{
  "model": "sound classifier",
  "gain_aug_db": 10,
  "hop_length": 320,
  "head_dim": 16,
  "layers": 8,
  "adamw_lr_other_params": 0.0016,
  "grad_clip": 3.0,
  "adamw_weight_decay_other_params": 0.05
}
Rows from block 2 of a small sound classifier, named by matrix and row number. Rows with one number within an expert belong to one neuron, the router's apart. Each number is 500 + 50 x the weight over its row's rms, rounded and kept within 0 to 999. All counts start at 0. Numbers have three digits each.
Before each expert's rows are labels from the 100 clips, of 14848, where the router gives the expert most weight on average: "responds to" is what is common among them. Only what is clearly more common there than usual is listed. The data: acted Russian speech (Dusha). In brackets: how many of the 100.
# router: router (model.blocks.2.mlp.router.weight, 8x192, trained with AdamW), inputs 0-63
# up: expert up (model.blocks.2.mlp.up, 8x96x192), inputs 0-63
# down: expert down (model.blocks.2.mlp.down, 8x192x96, transposed), outputs 0-63

# expert 5
responds to: emotion: sad (89)
router.5:531534517460558493581444498587479529482596503499528472519467463519529450445481538564539647526517477477563592471453467501522453501551544528608467417467459532503546525433531491522477454542559544
up.0:468592482528544490579536442578492534491548564383454484591548404516494486596523493518518460498462452576498477523364510480496393473446554495500532441567513573502482566461420514475464465498516553
down.0:479485487560586425525613516388547470540497501550602539601453476496453542457521459438539553539545493491533601489486493500517482565504509552508528493489449547595574497576528525508472475465498456
up.1:463588528508499536504524493511493517541424490494496451417485553466440563390542543501442394471568451459507617478541427494488464444457393579468416443487460465492488491439478458501494495483533498
down.1:502580501519505509505485580409455443488527487486545480498508561450488551610516498546480462563500535493501499457444498534525448494451511495477530556527553409519525518493445486515469525580592493
up.2:506564486550497468558496474469530511481468571556515471543533381589476479369439554560444463487404490484540543485567483552439470424548528487460536457489506532526461508451420520567450404410468566
down.2:501594556516440483495546412474440509558393514504434504462468519590523520558436409487428448457576482501518491580481488522584479541621444448569505516449533510419515556466449463520486507499458420
up.3:567545470508508570496560559528369539532518515496645497452431458587475477474584512457535513560541503480466578601522505481449451520504585487480529441456402525501408394564494582546548486472463533
down.3:570512538451460532591455569507459562623524476518523479468518624450537429516615562495538464548441461535466516549487563552458468506526526517481577470463405535506506450510482471601509573500511643
up.4:494466553469449469331507530552563457463545523539554525472492545445559474487523519528492491543537492472555481472439492457578531608569572351542529471444546532481532480531520539445526554550422421
down.4:456434513487534496528457546571485510528566522468385479525535520465451496526533527614480502481539466355488451560595470468397447498533427556503435535608469483562482401556570447506389472480433474
up.5:495620521522545505470501575437549526547479513392447502554554562431543536446507441509472603553482475506514524514503535474465475495567564417529560513460415528484513428466469520478438440504499439
down.5:638437497475512525430438530504509511502461553461498509654553453523464458584487416503431496486576459477544457536484466553486518439482511543375496499509495492459568590495542411479429519509465541
up.6:527468525524488463461528479493489515527500556480539491441442446395563495542458486552569499488509543476426495484429439522402456588446571495614526491553504476501545514538518524480497529508552456
down.6:493346512491522470520490504438488528590357483527526505508390523480562408461530427484463484472473493496483487427559446524534522518498559596450537506535396550455532527484487502515536574563537569
up.7:513493478422454578501441467480526509477549595517418580443471492463563480547586497386426508490527496504504522462461557462585561477534528508473453491484468461473544564483523535532414541420579605
down.7:512485490445511529476503481539507392422583423452435427467511510497621499472583464579464455538578427535474501486474488489481489477431543419492535590561519481461567558559485533525425516536484434
up.8:475504410665498588418528557401494483469490496533496488491439481509499548500552502500507537515572564506571500446562477631574534452556483536600469426475428403418596465523483477481527508581511470
down.8:478480503563463567524388449584520463451486537520469543494455539550468542521456438594481579482378474462450597485586529554456423449480496525458498531491541556570533474439511398462518511466547476
up.9:454518452477541590527496469505445516520486462593480533540513484527474438530474365479445508534477483535417534500466480418531433572508504582562450554589460413578495557481561527506414498485550435
down.9:369518547452483432511571588480532478438547471472540559535583524569505539395525517484523487419531522602484596492573546533538513454489650479517539494463491472492480488479509603472496445512476432
up.10:518435479542514541495509459583535445492470471563505452481563523536494503465538600562414513531538522444482495467467533472475509500452479509431522413530503479534497445504506422510485446529484594
down.10:478486439529480519482542478626540505447534536508464468494500526464437520434431557498501476457604493406450462525463549459420455547532529529544487491554553513516438479565469494489458506543501460
up.11:519489449547556468555571462508633578538511482536531426466559479586457527558510473526602495492485464498480525444482493511567580400532518431584498540521527472503501540458486592579457523552503490
down.11:543457443570448534541415479454469493504462524489480539508432448569428453502538515360425564584478426448546449570506459372409463512474500551555504454537494450585529524570495510459464482487576472
up.12:445437504429535465493570506589457558459535520545410487497453434469422486541507511478434462588457515540375525445485493507406448418417499480480450435498466515521468447364553487421468502534563502
down.12:419449465483561479556426493548446512413477449399499505414583446457491559560510465540526412423364567568447648485540539513513492523458454445560560575539565482469524479477506400479531510487539538
up.13:483455380437461547503508443519399412515408416472425491446518545538500482580450490487395565408594500487523523586485486466520456507465509501549525527460465486541443483490513515530546440554562514
down.13:559489413506561528571484458532559528470538485493466438547441566544542546534449517365402534516468634433507435481479580455565534484632425461449574591488601466448494446508480474453493478480492514
up.14:586466506559546506460582545554551472527502486546496526475535578565486448464479456533509517483506626462538492466492530424494472441458471574490503512456469415468525528571507496463469456486455495
down.14:536526480399509410470415512489512493468522558525500474468499489619511464496489457503516573479536544581586487509411504461476594528523505536490498486477521479570446536566494481463515422377427531
up.15:532501545417567474544355520565542455529467524586490558397496553563466488532531373500643524545480363503546478443444525441373519501452512506499493491424441458500508548590494527540550541499533523
down.15:396587565432499481460551629552511508465483492487535510498527528503465560505524484517400520565424461395471469546417473484499497522490491489556507493480479469552522495543420547481497392488617518
up.16:519483486514509483415504463466406564509507447541525520539570504555467492566447556496450574548512493615504473513562530566538457601538519417550378507406526482479482417402550536524475525509440394
down.16:492486521405456472544408478527453533510444486447472481476587504498528536583539480518500471475473509505454625463515507492513469407521496562535537510468507530522352407463495438562612444512562445
up.17:510530502510530515446586481488491571459468534506452616529546491597414448481475487463503483539499493449574435555563492538422444491467473462445576427539540486485432387437557487510490560495498505
down.17:517588560559412604467426514478414515607485565544497489465554506458438503539428513531590487520467497446500457547523501545486457449430492518492524486513500514432471534581512626473420473478449534
up.18:465596414459508490412542535436390445556473464469468503525469503489534464505582469466437567468466557428509413478471503460486401459506601502489490519410399442454496428531504498436490499506522529
down.18:520606538542435498470432482569513466504530459482479553553565555455631569484485490526456466525563454533482425482504496553498594508504488538478495472464392519455488438453425441548446498449436552
up.19:483549540478522487553535484525606520445565437438434500533464563485547529335434511492506510539516632568502514520475605492462487385472552525499537554516566470454493443436478509425536542497468576
down.19:537472528487424470468451498487565604345513534460538556512540507396536574457469527467468489503538416392479526555558536433510578514525465459398520619525550460562498517534430489454443481430451480
up.20:417466547424537484494578519466554491456538462422519505514483529542509596497447517522526566500473450488557483523469472466460560559535479557505560533387442576451502568448589424447548506535607400
down.20:533487427435421541494486502487529484514499517483463508665466551506589518481476507599458652551548451465498454460602514583553519433491559525504521463537443481598584578533481493459514417509515545
up.21:525426557457564450571591414514417553536624570549502380411491415468592541518516546519503606486498455525537533431496531487532498509474519497514429567514486499405476520471461614432481561470584506
down.21:394482525480518508471429415496535457504507461443556490615577538525494459525424581575430575493537571510392521423452484454592460524466496470463494435527562450476467447479470520497529481529442485
up.22:481502533502558544456458534411513580542555473558411556544478496522464521508608481460567578408445455533438465505447512461562464482504471559550449481498539443455568521524437553549463450571529391
down.22:502412445439533448554359430479471409511474514509506610409518389538582549477419516510463420476513489519577468615507484437465468541479551534538530519547406442496554447498385574531445432436570539

# expert 6
responds to: emotion: sad (73)
router.6:589540541434576447474485534568399514440522527494482371525525425597436473504482550569498541515534487424571552526518481436518427498558482486512568532528455497483541511513491423552528484604480516
up.0:533491534560406552436438534664464401566533504505519503552557518465484564501461539522429540620484458490502510441488454458516528602421481536558582497407552477494482498513432532485421447520491536
down.0:580468561424450559457483497479570578433523414579493518495602503507546470435417460545510508491528571611525576441505534504473490519497584515538479559481457617500447448449443459580443460522435584
up.1:549470505566494546537482484562632420520469505507540551595431492541564502556506532556549530513512482463466462426466544559472511450463676492529459448486518510464518532419542527512424525428522488
down.1:482439447523502413522571549471483484451520419475566491541492548437516545433393510477456572529472480533442506517560533479414472584513560591539511498443489513572593456566453577523583500554549483
up.2:515459450506544520474528469589461501463519523388597499477618538437414503593566492484545539500542474516524506427398537535530444489483460457363511568466512515444572499553546559527569574486486502
down.2:529447505539464563419514456468449500533530450528445414485510476485535418478491490477513537515516435510461486474381512545432499516505625487566496512495635616508565536623467490558483510427569546
up.3:475514569595461487428611527434393458520495577551574504576444481476517409483462417496504500539528570524496443527496512531508380599497527448510405500433473406537427517499501558606477596453528558
down.3:616450499510495451460426542597345432468450580438531477501534516474521490488561519472527542507525428516495512433524575503461485550540438492576541539501493468500522463433550467573368469562512528
up.4:506480416428427480557459493532443548512494461441543554462539532453494422438499475613507556484451517492554540503538465561531499542478444499524521548485565498628567515476502617574506490592537458
down.4:527532493539565470606525468500483502560553509531547527498497561535489478494506524509565514475480472558529405523538482532528481549452500474570516525380575555552522468468470454553520447404481500
up.5:556565539518430562537393507498521487519482540580472568512489468441413528478529446479569398435514538509455421556535483508490508498509450496526481486475559548514466483520495388475539494445460443
down.5:577505480613460542420448561503565570543551490613420523477516544546501486505498489393483387578546382449438518480520451508475450534522504591502542466514497530465485410558480540539572505491571530
up.6:548503593524476594599562455547574497460514509475555536432485443528497469577566563502489520463437516588459420457433428480571399406504489495516502560480435589465423454469483447514474421514544511
down.6:552499490545589553464475438462539432568516484505448431478540524544539605468431517436493485436574482510444438507548542436441523457490427581404484471418481535509445506478528507508549498616533506
up.7:498431542471472515535516548501495436537482500498513430517456526525491479456496481470549426466631494456459455555508415428475503530490493419517552544573531462535480428448449506412557436584556575
down.7:430409568503460474544475466572456583504359472492547540510549502555526469484504551476491456508518468495597513456506536554555493493444546484483545458467520387523463421600486483563522625582544383
up.8:484504585482496541515518461494489412460469481516502456488579534537520615488569555579516559515469556442515387472568545498485514622546544565521544505519489449482517540427510513519472607456528475
down.8:369561357463416475488425513485593436505530449451514502511505516529611510463425449639444516510543475531480471449521497539556595477505476439460543525576545496486533563488453528461462515455514594
up.9:473566531385428475547437552512435527517518553550517532434506457510495550513522505603469543496489503532461400470492496535569459552598557491511468513512491571542525485485483495614549536515521545
down.9:522490505478593529519523534475529550552568552544549427557576507508501507541487488437437569481507526556420456538536476513537462465444486523521530631496485625533415574535417415498483496592517488
up.10:568448409486490477592520538505508461484495457568494375514486465461458485486519496569543488433406445514448426496499449509468535514507539559450533566544482452461472495534502458582410539514446477
down.10:482525468520535555426493531459534511467447464466597540515475486507424434448495571506604484418453519425483500485427485449556400451566473482488584461523439434503544498446550551454593542616587493
up.11:510497496469468503442485507437512584523565516486519427429525576479566499497510572473468547462450624485537508487442431411508459532434550597464580449553601551428364495595528589464572485569473488
down.11:476407439398558448540431494527502443429510437493541434427452498523579450469482497539551547462404552561470428468496443538512477514442494469493452524463563476433455495539479514420515529543506491
up.12:559498391489511490526544536481556499427538528504451571481489459558510549511467538539444487447510612422525619551476442526557496486452395479552594500554421473429573439576456501532488463600435451
down.12:451453542520536538533506473502578574513534553561519540592485481476438529528408468521489586478494537531502563539547506359543583463431508602564471443510487567470523491573533446573506509625507464
up.13:375494533509484492496467474437529569450493414363493518450456507392551516493549525501538504515516480506550403455446421534476416492556518421398514528538468536553451537554449619446458502571624595
down.13:483563480569380513463542528409518508438437561515566410479537488433493480470535461494560494476576492462529573427514545551428571477490521568465545572515548643459475585473538567581535414557505440
up.14:510509470427509524479452484414492513437576484436463463471561476495491622553542566505494606462586523496598405473531577489560458487533539509547445561521519559533530442552452426471476451583558458
down.14:517529431425456401426393519460505517478536498412457576602457466529469494529446394527428497524484557489436497601519441525468541466544439552499452477493532524525463482487510489442518512464518425
up.15:464529470453463521497484529519508582449465561589498495409535540527560551662512430456463509412509477538532526484532444389487549480516520407568444463481494451483506537381518399543488578500422517
down.15:598431493484478425467476441430504504538475537477511557454505529546474501445493558551516500510562456486465447493547457442520644512511539535514474517522474553404532510591524424499419458505591591
up.16:469520560482514452477543494435443538443455547517551496378546545533482562536587487496559471493536499499594512469443592504524465478561494448459458453447527556505532505517380514550516538455634578
down.16:493480481476460488461408430514459455454531495441556506514522525479517452479557541434480547472497580515400449560492496486446514469512447420606579517549545509520614495519573579449553507514501535
up.17:502572504571482528518533463430448485545469530497517460553504438471528494403462451547485507502499567520379540599468426374557492629471425495555490523476467454508529422558528544535478506476515598
down.17:428514575491523481489484354491431625519561556555497371483444494517479541524474501494518507424487477530591546365531524532492533496541493511464558422452491486529535483507503493427485516577504529
up.18:457551528497567464584500498529457556540595544436422521506483500501502669480539529519537477554518489509571528476541484560500510512412540430481492585490564399603425480568490493383502485461433537
down.18:531533430518467491480628481457452501431500642423595468528468408568462519413564447488530463559536554461576505575435409576567561485541467465637500453402479514442478501517499640420457510495457509
up.19:536530507457491485480579505511532505534518483431518457466516520564400545434604387414479458507513497478510519517592497473532458454507462542456526491486435412417488477593451512514442469478442435
down.19:514541547563513559428463484487623515456460561580465503466578574511495570463407578502478499565517505524495527530500535484498566503536493436474552534540421475502453551546530505554520450505432529
up.20:583525524525484584507454487491524463495540480489540544502482498408492358416504499441484515535578502460535431450434523529607450520556574487409498544490523502484526450556468499472436482486476450
down.20:585543487678623516491500529504449541467517499400576593484504562515599535559483469486582540527507534501463609536536465510539468533453524552414451530445582473510616530497570536469492522529517535
up.21:476478512411553499530465519385482540397525530470501593560480478445467518468520487559474568435516484427508437566488498524490471498470438565406532587469475493537494593501512523446488460585449605
down.21:388493504479464530510510502471523495457552506531510427483492573571469413465485545496446523475507437495484649476563482456531478390531553472520527520391668405478541534509508578454467556567464489
up.22:425555543523432521491513548442517580500537489521514460526466619479508386540573444547585559523525473454423475409458515506542393462464526466573583455594468477425488590543416510528502572521540472
down.22:620491450519523495574509471488487508484469579568542508565469468489541465437562524531489479451428487579441527490621458502544489504490505362521627412468445535470467443438520502438433472584425410

# expert 1
responds to: emotion: positive (64)
router.1:613605628488578459507552470480566505497512483509422485521566538549546483531473532573498436485483497456494518577531543483496445505571484525485565390523528528477548509581449391558578527597581526
up.0:458496551524466390461450484497486494418593552433509452469465563476463605525470504572454557499535518550486558460513525539431529461458530508511611587384518468571490547403591592428428519564564597
down.0:547464541514473474487509498505496425363469504393498448536504495493505453515563430496457505468546553496570501549498547501483475483451429541498462530493580432529473444550560524456586556448523494
up.1:467544559511506543421587444509523493525562466557506575461462496418428517455544500506572520494557529461527426476496500416596528483546510480590568428412592409555548467523567461520498588464509466
down.1:523533541426441559473529521501447543374448497421525522472588441566559481563477493520540469558500443516471564520495529474550587536481473494481556460401515501530523377509501524521482511487543549
up.2:541513490508436477449602466479462536445506478535490514539473423525471493494434498491423418487426440523407535587500388482463478484550472468426514557477505418496496549556351523515479519479482455
down.2:529454521551436462467504444504525486541530482583544492491506476466470492423512555470514493447528455492521555475552514524478496431434417565457596542402543558533473442544562432529484477495468453
up.3:549502450493470469456521579489564475465444471522500461548453457555495489537515509605512462408470490556583467530419558534441490505517474460487481429402547474471517527546420521414553452611418548
down.3:509491535522487487524548568547511447581548497451620478532500562514481477443453490505499398523440593460526555382554483524419555412520474417501603518547571542587341528408572505514534476538452506
up.4:495514468530494465477531544450522476547555454489543449531556610524485470425549514447453514462541478401493460559458533471528542452457485373362584445517525504497553528500482504490415448500567467
down.4:538479506474470553466505520508572506443451501449432507527458491514437491491543417579549514420554526598567537525488479550515500629526579491501511574478537552568545546501470617461473493510461495
up.5:507527577460519520479480630538513551537521499524538560465454515425540457407517579499457523566510525541590496520486580454462563465548506496520505485465484465536509469410410525496493528545532528
down.5:527568484589515481488546457463517430487478502493580411462518554506565452478588494430513590490421429506481504413450349532563551430487516396511569465460537494501505484417459608530449514444522462
up.6:506515587494555548448577386403496466525499515517477396566454525472479573475544467446575475454494438449481591504563557563524540487496491433460590469495469501440411482504515482462578518475544480
down.6:499461419500535472510414528556476433394491470475435567426409501525453503542543527498578504472473519501462536434488528450391469562539387493482538579432487474444489540520539514511498541505448491
up.7:544623488490559455522486427488453516518542585586468483552556403522534602370533487578480549437441483509464495493471455485540538439525481561554462496463490487497436451504525409478490485447609445
down.7:491580506513607431473444462589451453398430466495506568486432566371543400504474550589459468519496562437457487464557455552550566536452445513495540622582558420533554554436528534472535500422432492
up.8:474402578574529420438455515522436533520378534510469483490577453417530486527351459505522506381489478425494533592515476664535438458496482419557474409440376444528457569521459567507417512495391526
down.8:524540477517533482530403542465503565553501527463496505437534511502569491466449489564473435577495486451439509473539395426501520516536515484471551410552543603573481458641531493471608427539543479
up.9:429465575541582599528506416525511507488446529443564543505463561601468503524574466547506519442527477507417489496474494456527461526535488558461454500429457632508529551548431447464437473512562453
down.9:494478483464505462512616594495597515455550406602580474536504519540526410482473467413540471619539523500482458508505493564580483406461537507506517448498515545553439566511445503478515474553524576
up.10:474472414430593530472561484477488555488460533487472468455476510547519496463454503519519420478514470498426537511531486486534435555494469482511556462558532493436542611461512497471484458603558552
down.10:478530599432519586502448574449529560438561515480435442447477521469475491441521494473558368518475398511530550465542501527534567440441579537424585446448475490476490524515517555540440512473488385
up.11:568538562460440536555550436428493512542489533524544511452478553458526480495546535463600432424474437484574602519582470517499508495522516538529464531488526571583486569505415549563531501522468554
down.11:469518503542457503536534511519440516549497522523535506471484532553433460502542401565493439523532453478479574605550506516435515591468506475430492503495431455589463469437477560540505532562505560
up.12:476397441460548477499582483467560514486424474521488455567453469537419463514428517441496488487481514497526560534549470609476517546481505500492444426547501460524443471514544435551608486480558503
down.12:456342372564509515523458498519536440489476417418533451532422487503446612514554509532448502531531529519465514475446463520425491394546494506447480553543521427532605535523510496510503453517537452
up.13:490583494510506506466439421414534480547439428527511512497447446457424548542440444518557521481549513476537492548415578551571482435444508450498487421617472486511478473488504458384520446438511422
down.13:598511508539593532591410462519408496450581489520527521503453503470569450514641493627469551524558532480603472593468579509517460527497562510484544458518542471427574535463550528553459552507459546
up.14:511544498490438541569457407471523472546435613546467482469561440525487616457567447428479477439407545499461523500459571518480538546574576485514463503483482583553523477510431483596511535471513481
down.14:606558406468484453560566461626525458530475566515456485527547510505475574509492524479566459494548489483478393549538517538518550480473512538465471397516472413442565492446453514448524502561547675
up.15:532469480576449503505488487484526548466436518480485569474596546490532507520546475433530438509364540500472504495503492422522508520491528474431578385497533566475523505476378453430576480450551444
down.15:510448481474533469506555490515485469564433384524465549549373437540568544513487529492512455475553437552522599516494538573435490659496505552478400406437545513458463501492540560522471481456406554
up.16:450541535472450509586496455569504569563481424507522478511579594506552463546522514556496455490443461478367441525559502491561533519479485492444461493480573513518528405590415434537479533555556496
down.16:573568469421494447472461497487521515554425589565558526446456456439496499534471485456489458447477507559458545483519446463474526432502469395434449485476405426537463492451567508474527550499515577
up.17:521468579510539401481475376430555535503476476469519510542528437478507534590472417509552345538506522581541509455489397485516455547498534525509501512553539471489520553507477519471419535510526511
down.17:506512470571507538466485504536466601483428546523522437592540554505570454409534502508546460572470478459538586502468488562514476453419471477467468469420407496508558441565467590548448462423460458
up.18:484501599454446543408398501489545514441553390481533530536469624454485521517516476512508478515486489503469485579489507476511577537502531462482584545510542495559522547563562394532542498488567454
down.18:443521446414541517466555458519503540443568483527436536519524526434519490543497552517456536472474445482483570516537498472497458555489411536475450446392586469563517454488611497568515499470520484
up.19:496604509512501491520551422441542605561482519508526516430559481506611486500441488575461453540611562532485523491486502534471534513453508603685485402418550527525488465528457440492580465480489528
down.19:498439504531538541418577636463509519602585536604525576525462491574580558437447567465465536569532504484501529416488504434435494485549499479533517505454435533495461491525475502468607531517444544
up.20:447564593528524415514589534418463501516602433527510519465549502452459525501452424474423492510540461470528422474508484477450556517521524489524471446560458447525521463420448509483536490552615468
down.20:503470510465500476405397514503517458554436501475424568392480495499483500433418517491414516511550504527535606443577530483411438418580558546512491556402494488420515485443535460502525546428565519
up.21:446526519520554434576522472555492517536520411560473392462563563508463522484506459449523558516419494524559483521498431467532520422564499465482534482529516457429467529596527556507537489477443501
down.21:451490497409447519573552478448417475437471437519643552463645546560481489452411505478456480392470430416562546581408509482486582536508478430487501564545491530540487549405494526519425449442559526
up.22:450486526505427625506510531511449442496414418360472491520507532442509490426480484539391488490521469618485566501522505550424419468477521488470552474527557589417464482493535528538444512602507519
down.22:493475564466529502509458564488529485490433473450481445507487504469560542424493554461502720516513458532451501412488505467455491436578511500470432532431467485490503552507579481407500522467601431

# expert 2
responds to: emotion: neutral (73)
router.2:509527477473598472548402629505533491567509449488528534509549490466552500547547560503474527592549550483490504524505527455477445444445496567482469466551465475584584574506500448474499543517562559
up.0:462498513450482493484420522522572455533494443521534514476472466552514567509555546471491525428517433498626563516461541483464486521466403490502389481462547466470503649476468561457554498480487472
down.0:499423436506414506488416474568595549485409453513451497476478555495448537542354498427366468495544517438581520489538557533486511499449497533477487492469475472465603462542544550590502526560444449
up.1:447434394484482470420518557599566605525517507412490544514500536453473429502520489435480628441509513543468410499486620475480416591536495478490545504503500474510463515478519484497452509477483516
down.1:487484561515427507555477528453409501410547477521539542636455572507574523554562538555474512549487513483593422469484498451583433531549540535472478482406517528587560494586508556467431634437489594
up.2:485551495434490466445452496501464592530473483466559559514465531557622517468555484515499511562449480569443529526423537487606468401528512553492436549472520521528470468499457508467425400530503480
down.2:488447510551505548486557476452515434482489513420563376491360417544515497449470525512505440436523503579466421519477537457435359436479518465503445471514467488422506515515560531482526527548497463
up.3:500445517458496491391551499514502620438527569467488486507582488498456539534512504457522466429494482439423467533477499494471447447523482418459524455489467431554499488470464537451499482463436554
down.3:515427491415522485503612469585466539491533490609571482511520489499562406533478517518415487469510559445460449551442504507412440465493491521520483461562565559527553521542425553408480557450500392
up.4:532464471401473515534545499614561534458580552573539499551471506473528529577597512537489570525490475436453459499453536500556582533390461499442518510575464546440569554485415427451459538442515536
down.4:571560527510488568449464497435484505507461635506556521501439514513474480491428470411611544560526510503491521514503472475526549469555496520540589483467614542471493448439519480568473540469465576
up.5:416537456548419438540532391559572452498493417547561547551645591461535485451544436504411588563491470533440537455541559528604535501474522509408480486429508578452545579511479568454463624476520618
down.5:453471499527453349444604409513540519433540451524607547582603574503599440454511410488445503513516417529493567503457502550519539453521518508537501520454436559461478565448515484505562441473563586
up.6:413487460552497473562496565426553526480490481517527544449481467548554503517515515525494440507484404426515551495491578521524624429495473498502521516535548463559492496518511550387445375493621558
down.6:438433480442476406597531420493513473502542444411536503477508485519500535488418460436558460487561423520429421517498486444456555471470568610567420497548475446512599515538549543435580540356489468
up.7:519417480430494514542478443425470518466502542505573473450463543484426641526548517445498448509451567494500474509546515563459518518521512496470540484533445505619540400570517441527462423431530465
down.7:472471521526478506605469552494539463496511520468524539440438537564509545548489521543557603543528539484420456479529495370491384492519453540522443494531488538520393496569539434485462432496520517
up.8:384445617395439520538439499460624526446466478549488536554515559528544485550497398512540554601511475508456442479534472460544400551470560577479496490488495405429401515469477418399541513500597524
down.8:518405557565526475557549467490504499491553524523416500553595498442477482438528474473560540537529606505570600533484488441444528538437446418478545553491576476483612465465480584637432578582529531
up.9:488475577502499532556526470487488516453491468482501494518422523576537568395532529476472379558498555408560421592556573523511468515528560484531495510512513575447486505434466525455465552463519498
down.9:553529482450547575479434526543519481516615504467508508489565453491425500621561492438441528494509455470514437389495435538567377566675514465516435506461478441520455515460473476466471487473516516
up.10:477479415477475581533519522468529456431456558499467489573473528547459612505503459423475527538540485510440498465501511501464499574564441517458557518495470516493594537458580534474464460539532446
down.10:486472473455490503452498499566536477522510403427419489461486481484541398588557552514408500453508524505447513465457509504527441630519604534495487512515508463492587573479537523471609514426491547
up.11:480490617542508559463575421531480527471468482476517546458455511477500539559491624479593547395611394567444485471476514542498418421468421525480474594583535571441542458452436438503629480522445523
down.11:518574409518516541420494506554583568443437441475589504537430440489456364551485429514482529512517546570407524476474460476550478445460385523585541542542531536470578437526543539529513492518325582
up.12:507468556545493513545589538474414571497476536469583525579524531540508442457483451524434546498389614501587376504554509501541499431511418439398488450470510532541497484519501525459523448508480505
down.12:546513442471417459529449492481487538532496540544527526545490481483462490540500537520483551437486451454526528541478460518508459442516426529552511450472512407438444511618460473460500457541448588
up.13:484510574623539548475447441519518539530405452429514562568463579490554588590411485461518525534449447482525500483449528520466561532533518469543413513516511432545493483415552436443463561447561489
down.13:512555471508563481528448451480538589454509470524529433398416511508541587483569385429554550492526480565457566567453409423493527557462544425453510524518541420570498485552537521431529433415474408
up.14:563407458496524541426509420491443503489501476416499584472425423499504495464553583566493425559454497575521510622534474545499444522511544466492483481567497470559518467523549574495453513564538428
down.14:578436585562531550467502580479473469548497449590524445445559498440584514441422495533509550454519522463480572361486495449605500441516491445517551529410491435577552529539556449645493601504559463
up.15:512591377478415505492518500567480525509527500483481507489567528552493446553482455503428560462381436514504522573491533550520538380457472462447468417611458587391526505520490591484513484575579501
down.15:541442419490502424398640419473518610567493465543522592478479498454523462533519477457466403474610535572511564544544586516486490569505515461530488465507485497513511492486497496456549569483393536
up.16:522432544598501472483531550497487439499569527486530502520484575539471466518470470506444475467564489473448454500463526502522480428501540485463478495550525508456572381576502570401607454433402445
down.16:498536467487547431368579432563485510467465489471519406448543529482464471568495522561455491480501461412581499479490516487450480501544493477447587470493477414481566578534530405477552470549503417
up.17:462456473449553460534448514434532504476439502490561526532592507485540522498518519568488542497497513476502441423518548571478487561450497437598432506444522471389493439575531465439499576475488395
down.17:485499594565465450494434563483593531449536496463527461547425495474604453570508498514526560510501419544522517529500451510511539533553531502535448443518566413522477528499522461561585559479516362
up.18:525469442516437527485449427443421540543533478502490600378513518462541475578457495526500470543443555548502514554490519558494548474428488484480453378431514468462423471583444546510420530485470549
down.18:476471554447462504483569570583522527493547547478533508529528402415472529431425581541595495536473522490398484443504526440440562455506617451433567499462503468521540537546547547436485486487533543
up.19:523557422493579475445544507582340543548550540518409434423528533501543456515512479525496463471548452564433460587506543515560504477516542452598465527510485472551504434527483538502491486469439516
down.19:573530561461567510538516527543442450446468527543595490407450480470552424503563444545452459535517472368498520484479507488494425540527538419430511425489522519536517476449485543461530576511515431
up.20:524502464487505553514499502522491498513569447423442534530481626569586489506481395544516517474494507473433540498462523467492570453554508501522532565609558545494551590529446489494469471530497481
down.20:482528537485537489539553579555446465388461460419452450511528538483494526458514471614577561585434542543638536492553446502517487457528531592487530499511497544371545506489508469509530445399406570
up.21:484508501456509579520402573558579483424496469408444446492448505458518627518478503446422476505512497496505506447563546464420564488539464470547533545600419469484559489468535546514469500453482487
down.21:556455549491533398523481582491458442470545526493618655598524517445438519542513464522447457583543513480508409451598535485501520506519413518531494462487537480536503461465499482512548505516500505
up.22:461509402474542535441506481447533382501452544569554551560563525475597502486502569530561536435455483562554512487420619440489461492498502502550468496574476419543583525497470485631491426555555394
down.22:494475506533411510408472514542458397460339502509439472441467552476487504442529369583537572521491494540419524539498543470535445469440442433522532574476528517448512456507522487480477475529471508